Rows from block 3 of the text decoder of a small encoder-decoder audio transcriber, named by matrix and row number. Rows with one number belong to one neuron. Each number is 128 + 32 x the weight over its row's rms, rounded and kept within 0 to 255. All counts start at 0. After the name is the row's rms in percent of the matrix's.
After each neuron's rows are labels from the 100 texts, of 14976, where the neuron reaches its highest value: "tokens" is the input token at the peak. Only what is clearly more common there than usual is listed. The data: read English sentences (LibriTTS-R).
# fc1: MLP up (decoder.blocks.3.mlp.fc1.weight, 512x128), inputs 0-127
# fc2: MLP down (decoder.blocks.3.mlp.fc2.weight, 128x512, transposed), outputs 0-127

fc1.58 097 [103 131 178 135 106 105  84 105 164 194  93 128  62 155 126 188 104 116 115 168 125 172  98  72  53 122 162 113 131 152 182 157 164  97  64  73 127 131  98 123 107 116 135  95 120 147  77 115 151 184 136  73  75 129 143 140 133 129 129 137  82 103 170 141  92  91  92 140  77 108 137 114  98 180  93  91 129 134 125 177 116 137 202 107 182 140 117 121 155 121 127 103 153 141  99 188 145  54 147 103 118 153 113 150 133 107 156  99 128 164 108  95 157 157 132  88 125  78 119 180 110  91 130 149 136 102 163  92]
fc2.58 096 [100 215 134 180 124 119 100 176 115 163 159  92  62 125 159 117 148 116 123 145  91 110 119 136 126 152 122 157 143 139 142 116 172 136 125 162 166 133 163  97 133 118 124 130 127 133 159 121 114 116 140 165 226 129 106 139 111 154  84 109 162 171 130 123  95  85 163 147  89 100 112 106 103 114  78 118 147  86 104  84 101 114  69  85 183 156 119 183  90 151 198 174  71 135 116 169  92 107 114 178 127 174 137  98  95 102 135 119  83 201 127 138 174  77  86 138 140  96 143 192 117 113 126 100  89 112 164 153]
tokens: "the"; "this"

fc1.343 089 [136 135 153  97 138 107 108 116 114 165 138 150 126 122 154 151 105 157 109 155 173 164 130 155 158 132 219  84 128 122  76 115 175 121 106 143  89 114 134 154  85 116 131 154 122  94 187 129  72 146 120 141  87 131 137  66 113 134 114  91 136 137 131 166 117 103 142 105 137 131 121  79 164 179 147 190 142 135 150 180 114  85 108 157 134 126 177  91  82 166 132 103 106 120 137 118 135 125 105  98 179 146 166 120  69  68 124 109 150 141  75  75  91 102 106  84 172 150 194  50 128  35 157 121 145 177 169 143]
fc2.343 096 [104  95 132 137 136 138 127 118 115  47  87  58 117 134 159  97 123 108 186 148 112 104 104 156  97 163 149 134 154 136 187 155 140 163 130 143 145 127 121 144 198 143  91  99 144 142 112 140 174 130 154 118 124 107 124 167 108 116 163 112  80 101  65 129 166 115 147 163 133 160 118 153 158 102  98  80 116 137 143 147  96 123 157 155 111 141 136 135 122  83 121 183 193 109  98 175 161 130 106 158 103 140  82 109 200 150 142  48  76  95 219 202 171 147 110 137 120 154 138 140 154 190 147 104 164 176 108 138]
tokens: "as"; "said"; "and"

fc1.316 103 [176 117 115 133 137 158 147 134  95 120 112 108  90 176 153  74 138 115 175 158 107  97 137 146  90  90 124 156 144 178 141 120 168  84 164  60 130 150 138 130 172 107 118 119 203 127 141 125  55 169 167 139 170 102  93 119 154  78 174  71 149 116 128 194 105 130  90 161 129  98 150 170 143  56  93 187 142 149  92  94 145 113 167  98 125 138 144  86  91 172 165 117 126 166 153 119 171 136  84 103 109 112 150  98 102  95 135 116 125 107 116 152  67 171  82 103  96 125 163 119  76  76 132 123 101 155  91  85]
fc2.316 092 [ 90 168  88  99 134 109 109 100  98 123 149  92 155  72  94 151 136 139 124 173  89 122 145  73 137 130 113 129 143  74 106  86 127 170 102  92 124  94 137 109 117 108 146  74 110 126 134 168  87 131 166 136  83  81  87 102 122  87 140  76 109 126 169 138 165 126 145  72 141 146 119  86 126 141 136 178 128  93 196 114  99  74 139 118 142  91  35 137 105  82 101 157 113  94  90 120  92 129 197 164 135 177  92  84  94 119 113  70 130 137 142  83 113  89 163 155 191  99 144 120 160  65 152 141 130  78 145 148]
tokens: "a"; "think"

fc1.194 108 [154 103 113  46 145  47 209 171 132 123  98 119  67 147  74 117 119 135 136 105 100  77 103 156 100 160 136 106 135 111  67 153 177 132  95 123 136 140 118 157 133 128 138  97  50 163 120 126 130  86  88 123  75  91 139  76 160  31 133 143 149 160 155 110 151 150 129  85 120  80 164 104 119 148 116 166 109 130 149 113 151 128 113 146 171 132  99  89 101  82 204 156 107 159 180 161 111 164 127 153 135 133 142 121 106 126 180 105 128 114 154 126 129 125 153  91 117 145 141 155  80  99 162 124 113  90 119  65]
fc2.194 104 [182  71 136 135 115  86 178 148  95 163 109 103 160 142 113 147  95 138 110 172 165 187 103 118 133 177 167 165 107 118 108  96 157 158 101 151 130  77 153  93 138  67 156 173 102 138 133 100 124 197  58 121 189  95 177 138 193 194 127 115 146 149 117 104 139 142 173 106 155 169 158 119 121 202 112 150 142 161 118 150 100 102  66 167 151 112 144 137 116 179 130  89 154 116 143  74 132 156 167 142 117  89 140 125 127 160  98 138 127  87 155 113  71  77 122 146 170 150 109  81 153 139 162 165 104 139 107 106]
tokens: "how"; "say"; "where"; "thought"

fc1.186 110 [165 144 143  55 115 132  69 122 134 148 158 140 146 109 131 151 165 114 153  35 140 153 165 156 179  91 168  47 119 141 120  82  99 121 116 134 161 121 187 126  90 205 111 111 148 110 148 113 116 157 134 147  87 157 130 158  93 136 176  92 122 154 171 152 145 145 167 120 106  85 127 174 139 173 110 114 121  82 156 171 159 188 139 122 113  80 142  79 140 139 126 145 138 130 156 116 217 161 147 155 148 124 196 174 131 102 195 135  96 139  94 132 104 141 141 136 171 112 159 114 113 120 103 123 154 168  86 173]
fc2.186 108 [110  95  99  93 166 104 112  89  90 132  89 141 133 106 101 120  82 144 142 147 124 180  91 123 130 101 116  90 166  71 125 179 105 132 115  49 106 147  92 126 100  83  96  77 127  73 103 167 126  79 106 113  83 139 140 131 150 104 139 112 139 148 129 142 137 117 116 108  96 154  91 113 201  74 147 161 106 135 138 158 140  90 179  67  90 100 171 148  88  65 140 106 107 195 135 121 146 192 122  66 146 131  95 105 186 183 112  99 150 121 155 122 109 159 146 102  97 158 119  73 169 114  66 142  94 151 152 152]
tokens: "as"; "which"

fc1.27 105 [123 128  94 150  97 157 127 109  91 143 162  87  53 141 144 156 132 149 108 160 192 165  81 139 130 120 174 124 105 101 134  68 144  53 169 119 140  83 100 124 109 107 143 123 108 141 115 121 171 152  89 104 116 147 178 103 131  84 112 183 154 124 111 104  72 137 111 147 109 121 148 128 101 103 122  82 183  81 183 106 105 120 151 124  87 126  90 107 131  70 177 219 128 161 132 154 135 158 118 165 139 132 125 175 102 138  56 147 134 138 144 121 208 159  86 106 210 128 163 159 121 103 142 116 168 105  97 102]
fc2.27 104 [ 81 181 121 176 132 143 157 101 142  73 148 170 148 157 143 137 104 154 103  58 143 153 156  67 128  94 127 177  61 180 124 128 179 105 136 158  63 117 123 163 124 185 104  90 102 126  93 112 131 113 116  57 117 139  76 144 138 125  90 144 156 145 151 125  77 162 117 109  73  79 123  95 133 169 128 108 139 149 158 100 163  40 165  99 142 129 153 142 126  93 157 168 113 145 126 126  93 202 146 152  94  95 141 151 113 127 124 177 139 180 117 189 109 154 112  60 144 139 136 110 150  90 141 130 118 142 125  80]
tokens: "me"; "up"; "us"

fc1.273 093 [159 114 126 184  94 168 149 169 109 133 147 101  78 170 139 165  87 140 110 100 109 179 123 101 115 121 172  98  91  68 122 136 118  72 186 181 127 122 107 169 170 103  88 114 111 113 192 118 121 121 127 140 122 131 142  75 162 103 107 131 119 100 107  72  96 198 129  92 146  71 152  98 147 119 122 109 116 102 120 111 202  80  56 140 129 103 120 134 152 114 217 108 152 157 158 153 127  90  93 112 165 139 112 110 185 152 110 159 132 161  84 129 160 129  90 114 161  74 107 112  88 123 165 150 128 161  78  85]
fc2.273 093 [ 82 126 110 145 103 107 119 116 114 107 100 133 128  89  94 109  95 180 144  66 156  87 196 163 122 117 207 165 152 112  77 124 105 129  67 116 142 139 100 101  46 110 121  76 118 134 121 119  98 146 108  83 158 195 175 137  81 170 124 158 147 104 153  67 123  86 117  94 133  99 166 143 122 118 114 150 119 137  89 180  88 161 113 151 114 145 150  84 175 121 117 123 142 169 159 149 184 169  82 145 108 145  85 135  80 143 134 158 169  76 116 140  84  75 138 109 143 142 163 157 134 177 167  91 111 118 172  92]
tokens: "me"; "us"; "there"

fc1.395 098 [147 123  89 133 106 148 132 169 114 152  86 136 129 123 138  84 145 122 112  80  95 136 108 140  56 116 164  89 155 124 169 197 151 114 118 101 110 139 127 152 150 160  87  80 151 160 171 138 139 118 130 168 140  97 153 129 120 127 134 185 138  33 167 140 125 119  59 112  57 154 141 176  56 150  74 117 168 103 177 127 108 151 107 130 157 146 134  94  91 126 114 119 157 185 109 123 137 169 165 132 109 172 170 167  56  89 149 120 106 164  82 151 131 152 171 100  82 168  93  97  93  94 112 110 114 161 160 168]
fc2.395 102 [174 155 136 197  92 185 137 113 103 114 126 136 111 140 127 118  86 146 213 159 100 137 106 133 168 164 179 147  48  81 161 138 148 156  89  80 140 186 159 155 145  98 102 145 138 167 118 142  91  86 199 155 128 115 192 114 125 110 118 103 156 123  99 119  90 146 147 150 142 110 127  97 122 128 154 141 127  99 139 116 137  92 167 133 133 146  81 147 106 115 151 174 166 107  98 136 161 143 171 181 136  98 181  70 121  84 181 105 104 181 132 125 106  41 118 153 130 105  99 110 115 129 102  99  67 147 180 112]
tokens: "the"; "this"

fc1.161 111 [143 119 108 187 156 146 183 173 143 141  91 149  96 100 101 154 114 141 149 110 111 122 132 161 115 122 153 153 184 127 121  84  63 180 163 100 115 168 120 148 118  74 184  99  69 117 163 124 129 205  87 126  87 150 109 132 174 123 135 104 170 129 123 203  71 118 105 101 152 131 170  76 138 151 124  99 151 108 147 112 163 159 129 121  80  87  89 143 116 105 112  82 185 180 145 131 162 121 173 130 139 157 161 168 111 159 164 155 101 149 187 141 142 143 102 102  73  80  62  74 163 110 142 156 142 137 105 145]
fc2.161 105 [180 139 113 121 124 144  89 113 135 143 146 116 112 136 128 168 155 121 103  95 117 152 161 157 153 193 193 159 155 126 113 135 108 136 155 165 124 137 128  99 142 134 140  88 132 120 170  96 143 156 110 161 135 121 131  98 167 166 125  83 114  62  85 143  61 114 156 100 146 162 174 123 165 118 139 110 237 157 106 201 164 132 122 138 117 114 132 132  95 132  88 139 106  57 178  81  95 110 134 136 134 111 131  67 101 119 155  96 150  93 180 134 154 181  57 119 167  82 127  75 120 177  89 163  71 145 174 115]
tokens: "how"; "'"

fc1.94 095 [ 57  92 148 127  89 136 168 137 119 168 120 164 154 104  98 129 167 127 104 117  85 150 138  49  99  63 165 129 204 137 175 203 149 126 167 137 128  90  57 133 169 107 145 147 146 162  83  70 183 146 138 134 139 130 156 123  81 126  80 108 111 158 113 138 122  98 153 111 179 101 116 188  96 159 112 115 124  69 155  84 163 116 123 156 119  93 128 120 117 139  91 177 144 133  99 142 137  84  74  91 164  48 155  85 160 156 138 124 149 105 168 130 171 156 174 153 114 145 134 131  97 145 150 138 131 110 144 148]
fc2.94 096 [124 186 165  49 147 123 141 105 114 158 133 133 170 176 164  91 144 176 160 194 127 166 114 106 177 156 108 123 153 121 107 114  99 125 110 189 108 171 144 140 113 110 126 220 130 104 145 169 108 117 115 152 136  91 148 184 175  99 151 164 131  81 155 143 111 145  99 179 109 126 129  52 112 118 161 159 103 152 173  94 115 167  90 146 172 136  89 159 171 149 155 115 159 137 125 103 184 161 130 157 119  58 148 119  62 168 110 128 165 149 120 100 127 145  96 104 147 170 162 179 144 142 108 134 135 193 123 150]
tokens: "has"; "have"

fc1.231 103 [140  81  87  87 147 131 173 131  66 138 162 164 103 109  90 137 111  65 149 120  84 154  65 216 136 119 188 148 124 107 101 104 153 134 176 141 151  82  35 133 112  80  71 114 119 139 132 128 148 123 147 178 142  87 181 140 110 147 118 119 168 152 131 119 109  82 157 116 134 132 175 190 117 133 129  63 106 108 171 138 162  78 132 118 110 142 126 204 103 140 137 137 143 115  97  97 117  75 137 102 103 150 148  94 130 132  79 150 103 167 136  84 116 105 208  78 112  98 135 103 126 100 121 115 107 106 126 122]
fc2.231 088 [141 108 155  97 101  45 191 139 142 142 101  35 117 129 131 113 127 164  95  92 100  72 162 106 100 144 156 165 120 123 135 182  93 120 129 166 125 160 165 113 142  97 139  94 132 118 120 124 117 113  89 170 110 146 159  90 170  83 180 175 104 137 132  66 103 138 117 210  75 136 113  84 148 178 104 113 117 122  71 116 101 115 121 148 133 146 125 106 116 112 130 154 144  81 132 196 195 134 137 105 147 169 128 161  90  57 111 116 174 148 150 137  76 146 109 151 125  91 113 173 121 164 111 123  99 147  61 139]
tokens: "began"; "was"

fc1.427 104 [132 103 110 106 152 180 185 145 137 126 139 148 157  72 161 118 104  93 177 162 125 137 107 208 117 107 106  80 114  93 154  88 170 136 171 181 151 174 116 124 108 106 145  61 132 118 110 110 250 123 132 120  93 122 109 123 140 106 126 101 193 111 103 155 116  78 118 111 152  99 132 141  59 150 148 117  65 133 147 126 158 144 107 117  86 127 158 111 154 116 196  86 112 164 163 183 146 162 124 171 156 101 156 130 169 169 167 133 107 104 151 141 121  92 120 103 117  99 107 152 151 131 105 139  73 120 134  59]
fc2.427 096 [ 91 113 134  91  73 118 112 156 106 166 107 111  89 156  75  73  41 175 145 119 202 137 181  98  72 104 163 140 123 154 122 165 111 109 121 121 137 143 119 135 120 102 164 130 146 128  95  71 117 138  97 144 191 154 137  99 160 138  75  82 150 151  88  94 105  72 176 136  94  87 139  94  60 115 120 159 168  55 106 127 130 137  97 159 154 140 128 124 106 121 137 158 161 150 114 133 140 111 145 118  74 153  44 142 170 121 139 175  62 162 122 137 129  81 113  87 128 160 132 176 126 160  87 145 124 129 145 133]
tokens: "how"; "'"

fc1.415 092 [164  63  88 110 140 182 163 170 138  73 135  58 147 100 101 105 154 174  98  95 127 133 108 155 170 155 129  87 128 118  92 114 159 148 142  93 157 138 127 163 116 135 116 158 116 116 120 157  98 148  93 178 193  86 146 127 138 125  95 145 126 122  96 180 218  66  61  69 124 151 132 169 115 102 139 188  61 146 115 121 125 167  72 174 119 123 150 111 135 178 130 112 128 106 102 114 122 180 186 117 144 124 104 103 145 147  88 187  87 103  99 113 111 167 145 115  96 172 118 112 116 149 104  64 118 131 145 136]
fc2.415 094 [ 89 179 143 153 100  89  84 150 127 156 114 169  74 143 120 124  95  90 142 181  73 119 142 105  91 115 100 174 136 153 160 120 111 118  98 190 129 124 148  89 139  57 102 140 149 137 156 112 158 101 109  97 133 178  77 126  80 119 149 109 148 120 158  85  28 176 177 164 119  79 109  96 143 148 114  53 169 111 122  83 138  79 150  27 111 130 114 111 114 104 165 129 100 143 154 136 137  92  97 159  81 116 163 129  61  96 138 117 125 179 127 147 107 102 116 150 119 124 117 127 167 110 131 175 115 126 100 137]
tokens: "the"; "did"

fc1.210 102 [203 119  97 112 159 136 136 193 104 143 156 121 118 103  83 118 124 133  73 103 147 188 121  73 103 115 158  97  88 175 129 124 132 163 178  77 156 114 123 167 141 188 145 152 133 107 191 108 126 164 129 134 173 124 142  84  82 123 147 107 101 146 120 130 145 110 121 114 108 107  93 161  79 103 126 117 124 186 128  78 139  98 133 143 109 133 115 149 121  99 118 124  92 130  85 152  57 131 144 113 112 194 132 156 100 140 139 142  90  99 104 149 140 169 120 166 146  93  88 217 115  67  94 143 193  47 101  78]
fc2.210 088 [124 130 137 116 113 121 167  90 133 106 148 131 128 105 110 145 158 108 132 113  65 170 111 138 212 150 155 144 127 121 123  98 128 108 135 141  91 133 133  53 139 126 123 116 127 171 170 168 147 123 119 139 162 140 104 118  97 144  98 169  87  88 115 126 139  88 147 136 226 115 127 108  91 129 164  90 127 154  92 136  95 106 145 128  66  80 187 117 191  86 121 123 116 170  99 141 192 177  98 159 131  67  57  56 186 117 132 142 118  77 143 190 121  98 120  80 149 146 182 135 156 150 187 130 128 161 151 135]
tokens: "<end>"; "down"

fc1.372 101 [132 142 169 147 122  95  88 162 124  82 125 214  51 152 146 137 149 149 163 112  88 158 117 156 100 129 172  67 149 152 112 108 182 157 118 127 116 143 106 161  98 178  81  82 149 108 122 125 132 111 179 190 146 135 144 149  95 145 149 114 147 130 115 126 102 163  95  71  71  89 132 178 152 152 147 131 116 123 138 160 122 151 137 135 111 178 158 104 160 157 119  90 126 196 132 145 143  96 135 172 144 176  80  92 119 120 146 142 151 130 132 190 182 153 170  49 161 136 125 112 136 195 111 131 104 148  71  68]
fc2.372 109 [ 58  91 141 100 132  92 158 127  71 128 127  83 132 163 146 136 129 108 145 166 122 209 162 102 175 147  72 169 159 137 150 146 162 164 152  75 157 159 147 158 154 132 134 153 105 114  97 179 116  87 152  93 124 170  89 183 142 112 129  82 146 133 165  68 137 135 130 159 104 111 178  76  83 134  87 138 151 171 168  85 102  90 124 156 130 128 114 163 111 151 142 170 145 108 127  97 125 155 129  60 125  65 145 123 118 105 156 138 129 154 150 106 105  96 101 117  79  93 101 169 139 141 201 108  79 138 161 206]
tokens: "the"; "at"

fc1.176 102 [117 168 202 141 130 125 126 107 135  98 166 136 152 143 122 112 128 108 131 183 126  76 153 139 123 154 183 126 183 145 134 162 124 167 127 116 188 111 182 123 148 158  84 137 163 119 130 126 114 163 149 127 142 123 172  46 119  84 146 154 156 125 179 134 108  43 167 134 168 180 117 106 145 182 130  93 104 149 126 155 131 127 129  95 101  92 124 133  77 104  48 128 127 145 134 127 126 107 140 146 100  91 151 130 127 136 139 178 123 149  24 133 166  93  99  99 189 123 169 109 169 109  94  57 128  86  90  88]
fc2.176 099 [115  83 157 113 101 123 127 150 153 130 102 137  95  88  96 138  89  73 157 103 128 116 121 134 161 136 180 131 140 128 121 130 161 142 100  92 137 122 144 148 162 177 164 118 136 160 145 153 100 127 119 121  80 172 101  95  64 142 165 121 133  74 131 118 141  71 201 128 171 121 180 155 141 151 110 127 130 161 104  59  97 164  62 125 194 153 167  86 192 107 133  76  83 146 143 147 112 118  88 141  93  89  98 140 157  60 185 123 100 161  84 132 166 107  76  62 142 153  96 131 127 176 103 103 138  98 183 107]
tokens: "began"

fc1.127 096 [157 171  95 127 135 154 106 197 189 134 151 145 131 161 142 121 120 132 134 173 107 170 187 103 102 122 187 129  98 167 109 126 159  92 115 141 187 126 101 132 153 118 181 165 134 112  84 118 105 133 102 120 119  78 114 128  41 115 136  80 175 161 104 114 116 126  87  57 105 102 163 195 109 104 129 141 173 101  91 175 122 126 107 111 126 147 132 173 108 123  81 166 162 183 174 190 146 145 172  99 131 120 156  70 158 140  77 109 154 101 160 107  50 152 113  88 113 104 119 123 136 121  82 125 174 141 113 149]
fc2.127 094 [119  60 213 107  97 162 144 170 128 194  92 142 123  99 111 147  86 100 109  79 141 112  51 111 145  84 100  99 192 123 136  76  90 132 168 148  97  94 161 137 131  92 162 128 140 146 180 125 137 138 134 173 139 135 126  75 127 136  87 200 113 102 148 123 128 154 180 140  91 166  42  81 148 136 119 100 146 109 135 113 129 140 195 134 156 141  97 113 131 164 136 141 134  51 158 104 144 155 129 116  95 170 156 106 167 158 115  70 160  96 106 109 139 158 134 184 156 158 177 120 134  93 147 124 126 123 130 106]
tokens: "as"; "trying"

fc1.333 078 [189 124 123 119  93  98 165 178  76  79 122 130 151 171 118 174 123  51 158 150 128 142 141 130  93 114 125 145 158 158 143 135  96 133 148 199 162 138 105 136 111 111 115  55 168 147 142 166 129 154 128 103  90 128 135 168 166  58 148  89 130 172 134 151 109 143 102 186 147  69 115 161  99 117 126  94 125 120 135 155  85 172 153 143 205  92  82 120 107  81  93 150 140 135 142 127 116 120  80 116 126 143  65 167 154 157 148 144 170  61 123 142 135 128  95 166 158 118 160 193  89 103 114  99 106 137 205 110]
fc2.333 083 [ 75 138 127  97 130 108 154  83 144  88 131 186 114  95 137 125 112 142 119 151 134  95  77 144 136  82 119 151 102  98 143 104 162 170 160  88 119 163 147 132 129 121 130 124 141 177  57  94  44 134 209 202 204 106  69 140 107 163 137 133 170 110 163  85 140 124 149 118 123 118  86 148 128 117 152 120 151  77 140  94  57 148  92 115 122 123  83 138 153 150 154  80 106 134  95 131  93 162 107 161 107 151 138  93  89 139 146 138  80 204 141 107 123  76 140 110  53 128 118 186 137 111 107 163 150 120 137 102]
tokens: "has"; "and"; "do"; "he's"

fc1.48 098 [108 125 124  66  98 114  72 170  81 126  95 137 127 132 104  73  94  97 178  98 128 135 141 116 140 120 199 122  80 162 130 160 112  85  60 140 128 150  84 142 122 132  95 187 132 136 136 102  56 181 173 168 115 175 158 104 117  93  91 172 144 192 100 109 131 107  80 103 103 159 106 144 150 108 174 142 131 134 129  58 147 108 116 122 152  87  39 106 110 134 144 116  88 120 121 123 169  97 117 144  85 156 159 113 118 111 135 136 148 169 153  65 139 181 174 145 160  78 145 107 160 134 176 115  91 105 116 106]
fc2.48 105 [184  71 100 145 133 125 117 108 127 116 146 138 133 128 163 198 158 121  97 125 129 143 146 146 107 128 121 116 125 112  87 123 129 210 147  85  94 159 189  77 140 146 136  27 162 155  98 115 118  45 126 131 140  85 143  83  94 150 125  95 107  61  97 114 126 124 133 131  80  89 113  61 107 119 148  77 175 116 143  95 133 141 124 135 100 153 133 185  57 155  76  84 140 119 136  78 161  96 142 155 162 123  81 127  66 122 147 120 134 115  74 128 108  96  61 137 114 187 132 157 106 144 141 126 140 121 152 130]
tokens: "manner"; "end"

fc1.11 103 [148 130 152 172 117 151  80 122 139 125 139 133 135  83 141 152 124 150 127 123 150 138 107 101 117 102  89  90 140 146 155 131 221 155  75 127 131 149 140 123  92 116 125  91 127 145 116 134 125 149  85 119  97  80  91 156 106  54  78 144 103 133 140 162 158 117 140  98 145 114 109 120 132 158 133 161 130 180 144 163 131 119 141 179  70 119 110 151 151 143  90  91  94 100 119 143 132 121  69  81 145 127 138 116 104 164  99  96  81 119 114 150 115 178 205 192 168 162 108 136  84  12 185 187 198 119  94 156]
fc2.11 107 [142 142 137  84 127 157 137 147 161  97 120 173  60 104 146 120  95 107 159 168 144 143 146 160 139 155 137 135 146 154  55 140 100 126 106 113 138  89  52 110 138 143 121  54  87 108 132  75 172  98 122 132 124 194 159 105 205 137 167  97  86 113 112  90 135 137 105 168 128 133 126  83 101  57 161 144 105 144 104  82 180 157  92 110 124 104  92  83 129 104 143  79 142 161 110  93 117 105 119  86 108 163  59 117 131 138  69 110 162 145  78 131 165  89  91 124 169 129 114 124 161 177  96 147 174 156 164  94]
tokens: "your"; "no"; "first"

fc1.244 104 [126 117 233 161 122 115  82 211 131 154 113 139  87  95 182 154 175 107  93 126  99 153  95 103 207 168 160  99 131 179  60 161 145 115 132 106 122 132  86 131 158 131 125  59 128 125 165 170 123 156 111 152 150 161 170 132 127 162 151 131 122  99 175 125 161 101 100 133 107 131 139 124 148 157 148  98 137  58 165 172 128  49 151 123 117 108 132 124  98 134 155 152 115 192  79 200 134 120 117 115  79 130 128 122 124 139 112 168  79 157 116 118 111  84 113 108  86 166  91 157 132 167 120 116  93 120 100 126]
fc2.244 113 [173 126 124 127 130 192 130 122 116 157 117 130  94  64 161 138 124 120 178  94 140 124 143 163 155 134 140 110  70 138 128 114 138 160 122 140  79 117 108 128 141 109  89 110  91 161 120 140  64 114 167 132 126  99  87 148 161  80 155  73 152 154 101 135 155 133 198 111 135 131 186  90  80  67 146 129 106 114 177 117 133  57 143 179 194 118 130 192  92 188 151 177 124 112 157 166 123 168 168 128 117  89 176 135 116 130 174  89 132 101 131 177 117  49  94  96 122 151  90 120  78 110 112 173 118 167 162 142]
tokens: "the"

fc1.499 089 [ 76 111 211 146  91  84 109  99 136 125 179 154 110 179 157 135 111 125  71 113 151 161  70  82 105 139 122 142  56 143 158 142 146 151 145 131 145  65 131 133 139  90 122  95  95 110 126 173 113 152 114 150 181  93 169 129  89 122 102 107 144 145 148 156 116 132 177  82  65 112 118 172 112 137  98 131  87 204 178 139 133 144 150  98 135 149 140  46 154 164  64 123 171 125 215 136 126 116 122 124 156 154 139 162 149 176 153 175 192 155 138 120 126 122 138 127 160 120  92 149 105 128 117 103  91 136 165 149]
fc2.499 088 [158 110  82 127 117 144  50 190 126 115 127 149 126 173 158 118 116 122 123 124 121 130 115 192 135 124 187 119 216 134 103 111 180 106 173  89 107 163 140  80 116 122 107 131  86  88 140  99  94  51 158  76 107 148  76 105 153 139 106  60 138 104 130 105 105 129 121 154 103 127  94 106  60 154 146  84 147 138 172  69 130  68 135 148 153  80 134 171 145  86 174 122 111 115 113 144 146 153 118 135 150 178 106 126 114 152 154 124 134 132  63 185 127 150  88 133  66 143 167 145 122 122 167 133  98 154  80  91]
tokens: "a"; "my"; "an"; "the"

fc1.228 105 [142 146 150 113 152 149 136 103  89 124  55 133  99 141 143 123 160  79 171 115 144 107 182 146 177 116 127 203 140 105 111 146 163 116 116  60 145 124 146 142 147  45  88 105 108 167  98 161 105 160 102 165 170 163 136  88 130 136 174 113  78 129 186 169 135 124 150 186 138 115 116 114 117 105  88 190 125 125 157 158 177 126 116 102 178 148  83  79 104 147 104 100 116 139 124 120 170 135  70 151 161  87 175  95 122 146 184  96 112 209  91 142 103 119  76 157 147  99 108  94 134  99 155 128 172 137 168 122]
fc2.228 113 [133 113 102 155 162 133 156 112 123 157 148 152 165 161 140 131 116 193 101 153 115 138  61 110 133 148 135  35 129 141  84  84 128 154 135 106  84 124 121 205 115 189 156 162 136 102 140  89 120  48 113 106  34  92 122 141 169 146 132  87 167 135 148 123 129 144 163 114 122 149  80 116  81 176 182 143 148 152 108  90 119 214 131 131 163 127  92 174  94 134 110 160  98 121 114 117 131 132  98 143 166 143  84 100 141 133 120 182 156  96 168  67 168 165 163 117 150 136 149 165 151 131 123 123 112 102 179 143]
tokens: "has"; "because"; "think"

fc1.183 090 [ 91 101 116 117 122 143 130 149 126 150 122 110 118  61 228 157 181  63 168  68 132 130 120 135  98 145 124 150 151 141 148  85 181 104 105 153 149 111 112 139 136 143 104  97  62 133 115 139 170 127  97 111 155  81 179 144 151  92 141 129 157  75 155 166  92 119 131  64 133 158  75 114 118 113 115 105 127 105  92 128 146 118 168 118 146 135 122 191 124 132 142  86 164 117 120 129 151 112 141 140  69 183 171  85 152  83  75 131 106 139 150 162  87 169 179  88 203  92 152 170  93  98  81 161 122 100  94 156]
fc2.183 073 [121  76  93 109 145  97 128 120 115 145 109 104 153 114  96 166 182 158 104 125  58 163 209 156 116 141 162 171 128  86 114 128  83 174 139  88 127 116 120 107 167 120 133  89 151 109 176 109 134  82 132  70  85 142  68 137 112 139 113 161 111 155 111 132 106 108 112 145 107  91 115 147 109 149 161 150 138 118 108 178 112  70 120  47 132 111 170 117 117 144  96 167 112 135 146 219 116 142  92  84 159 206  97 125 157 120 104 151 119  91 141 185 132  56 194 130 132 155 163 110 117 158 127 106  93 146 121  72]
tokens: "<end>"; "the"

fc1.220 107 [184 105 125 147 100 140  67 175 150 127 112 166 103 186 119 118 132  70 119 120 126 161 190 148 111 144 189  98 107 112  80  64 159  98 204 178 135 105 161 105  39 124 124 113 162 105 162 120 129 130 179  94 126 107 144 151 132 165 110 106  94 159 150  98 134 124 143  57 119 108 174  99 123 151 107 142 156 129 131 141 211  82  88 126 123 127 174 107 170 158 108  99 155  79 128 116  56 124 110 144 144 141 166 118 104 106 116 137 124 125  93 108 158 143  76 131 173  94 105 115  97 114 160 143  79 174 123  87]
fc2.220 102 [126 145  96 122 132  86  93  71  97 115 125 111 138 146 111 117 142 169 121  64 126 149 103 118 103 113 132 161 172 105 144 121 101 159 130 143 169 117 120 148  76 125 125 140 120 129  80 117  82 100  78 138 110  25 112  35 156  82 110 148 183 124  67  44  85  96 161  92 146  84 153 153 172 112  81 118 151  86 100 121  86 114 139 124 107 116 160  76  85 131 130 151 144 155 147 129 180 168  57 149 148 147 148 121 174 150 126  79 102 104 143 128 148 146 157  84 106 129 143 156 123 118 100  79 117 178  85 140]
tokens: "as"; "is"; "seems"; "only"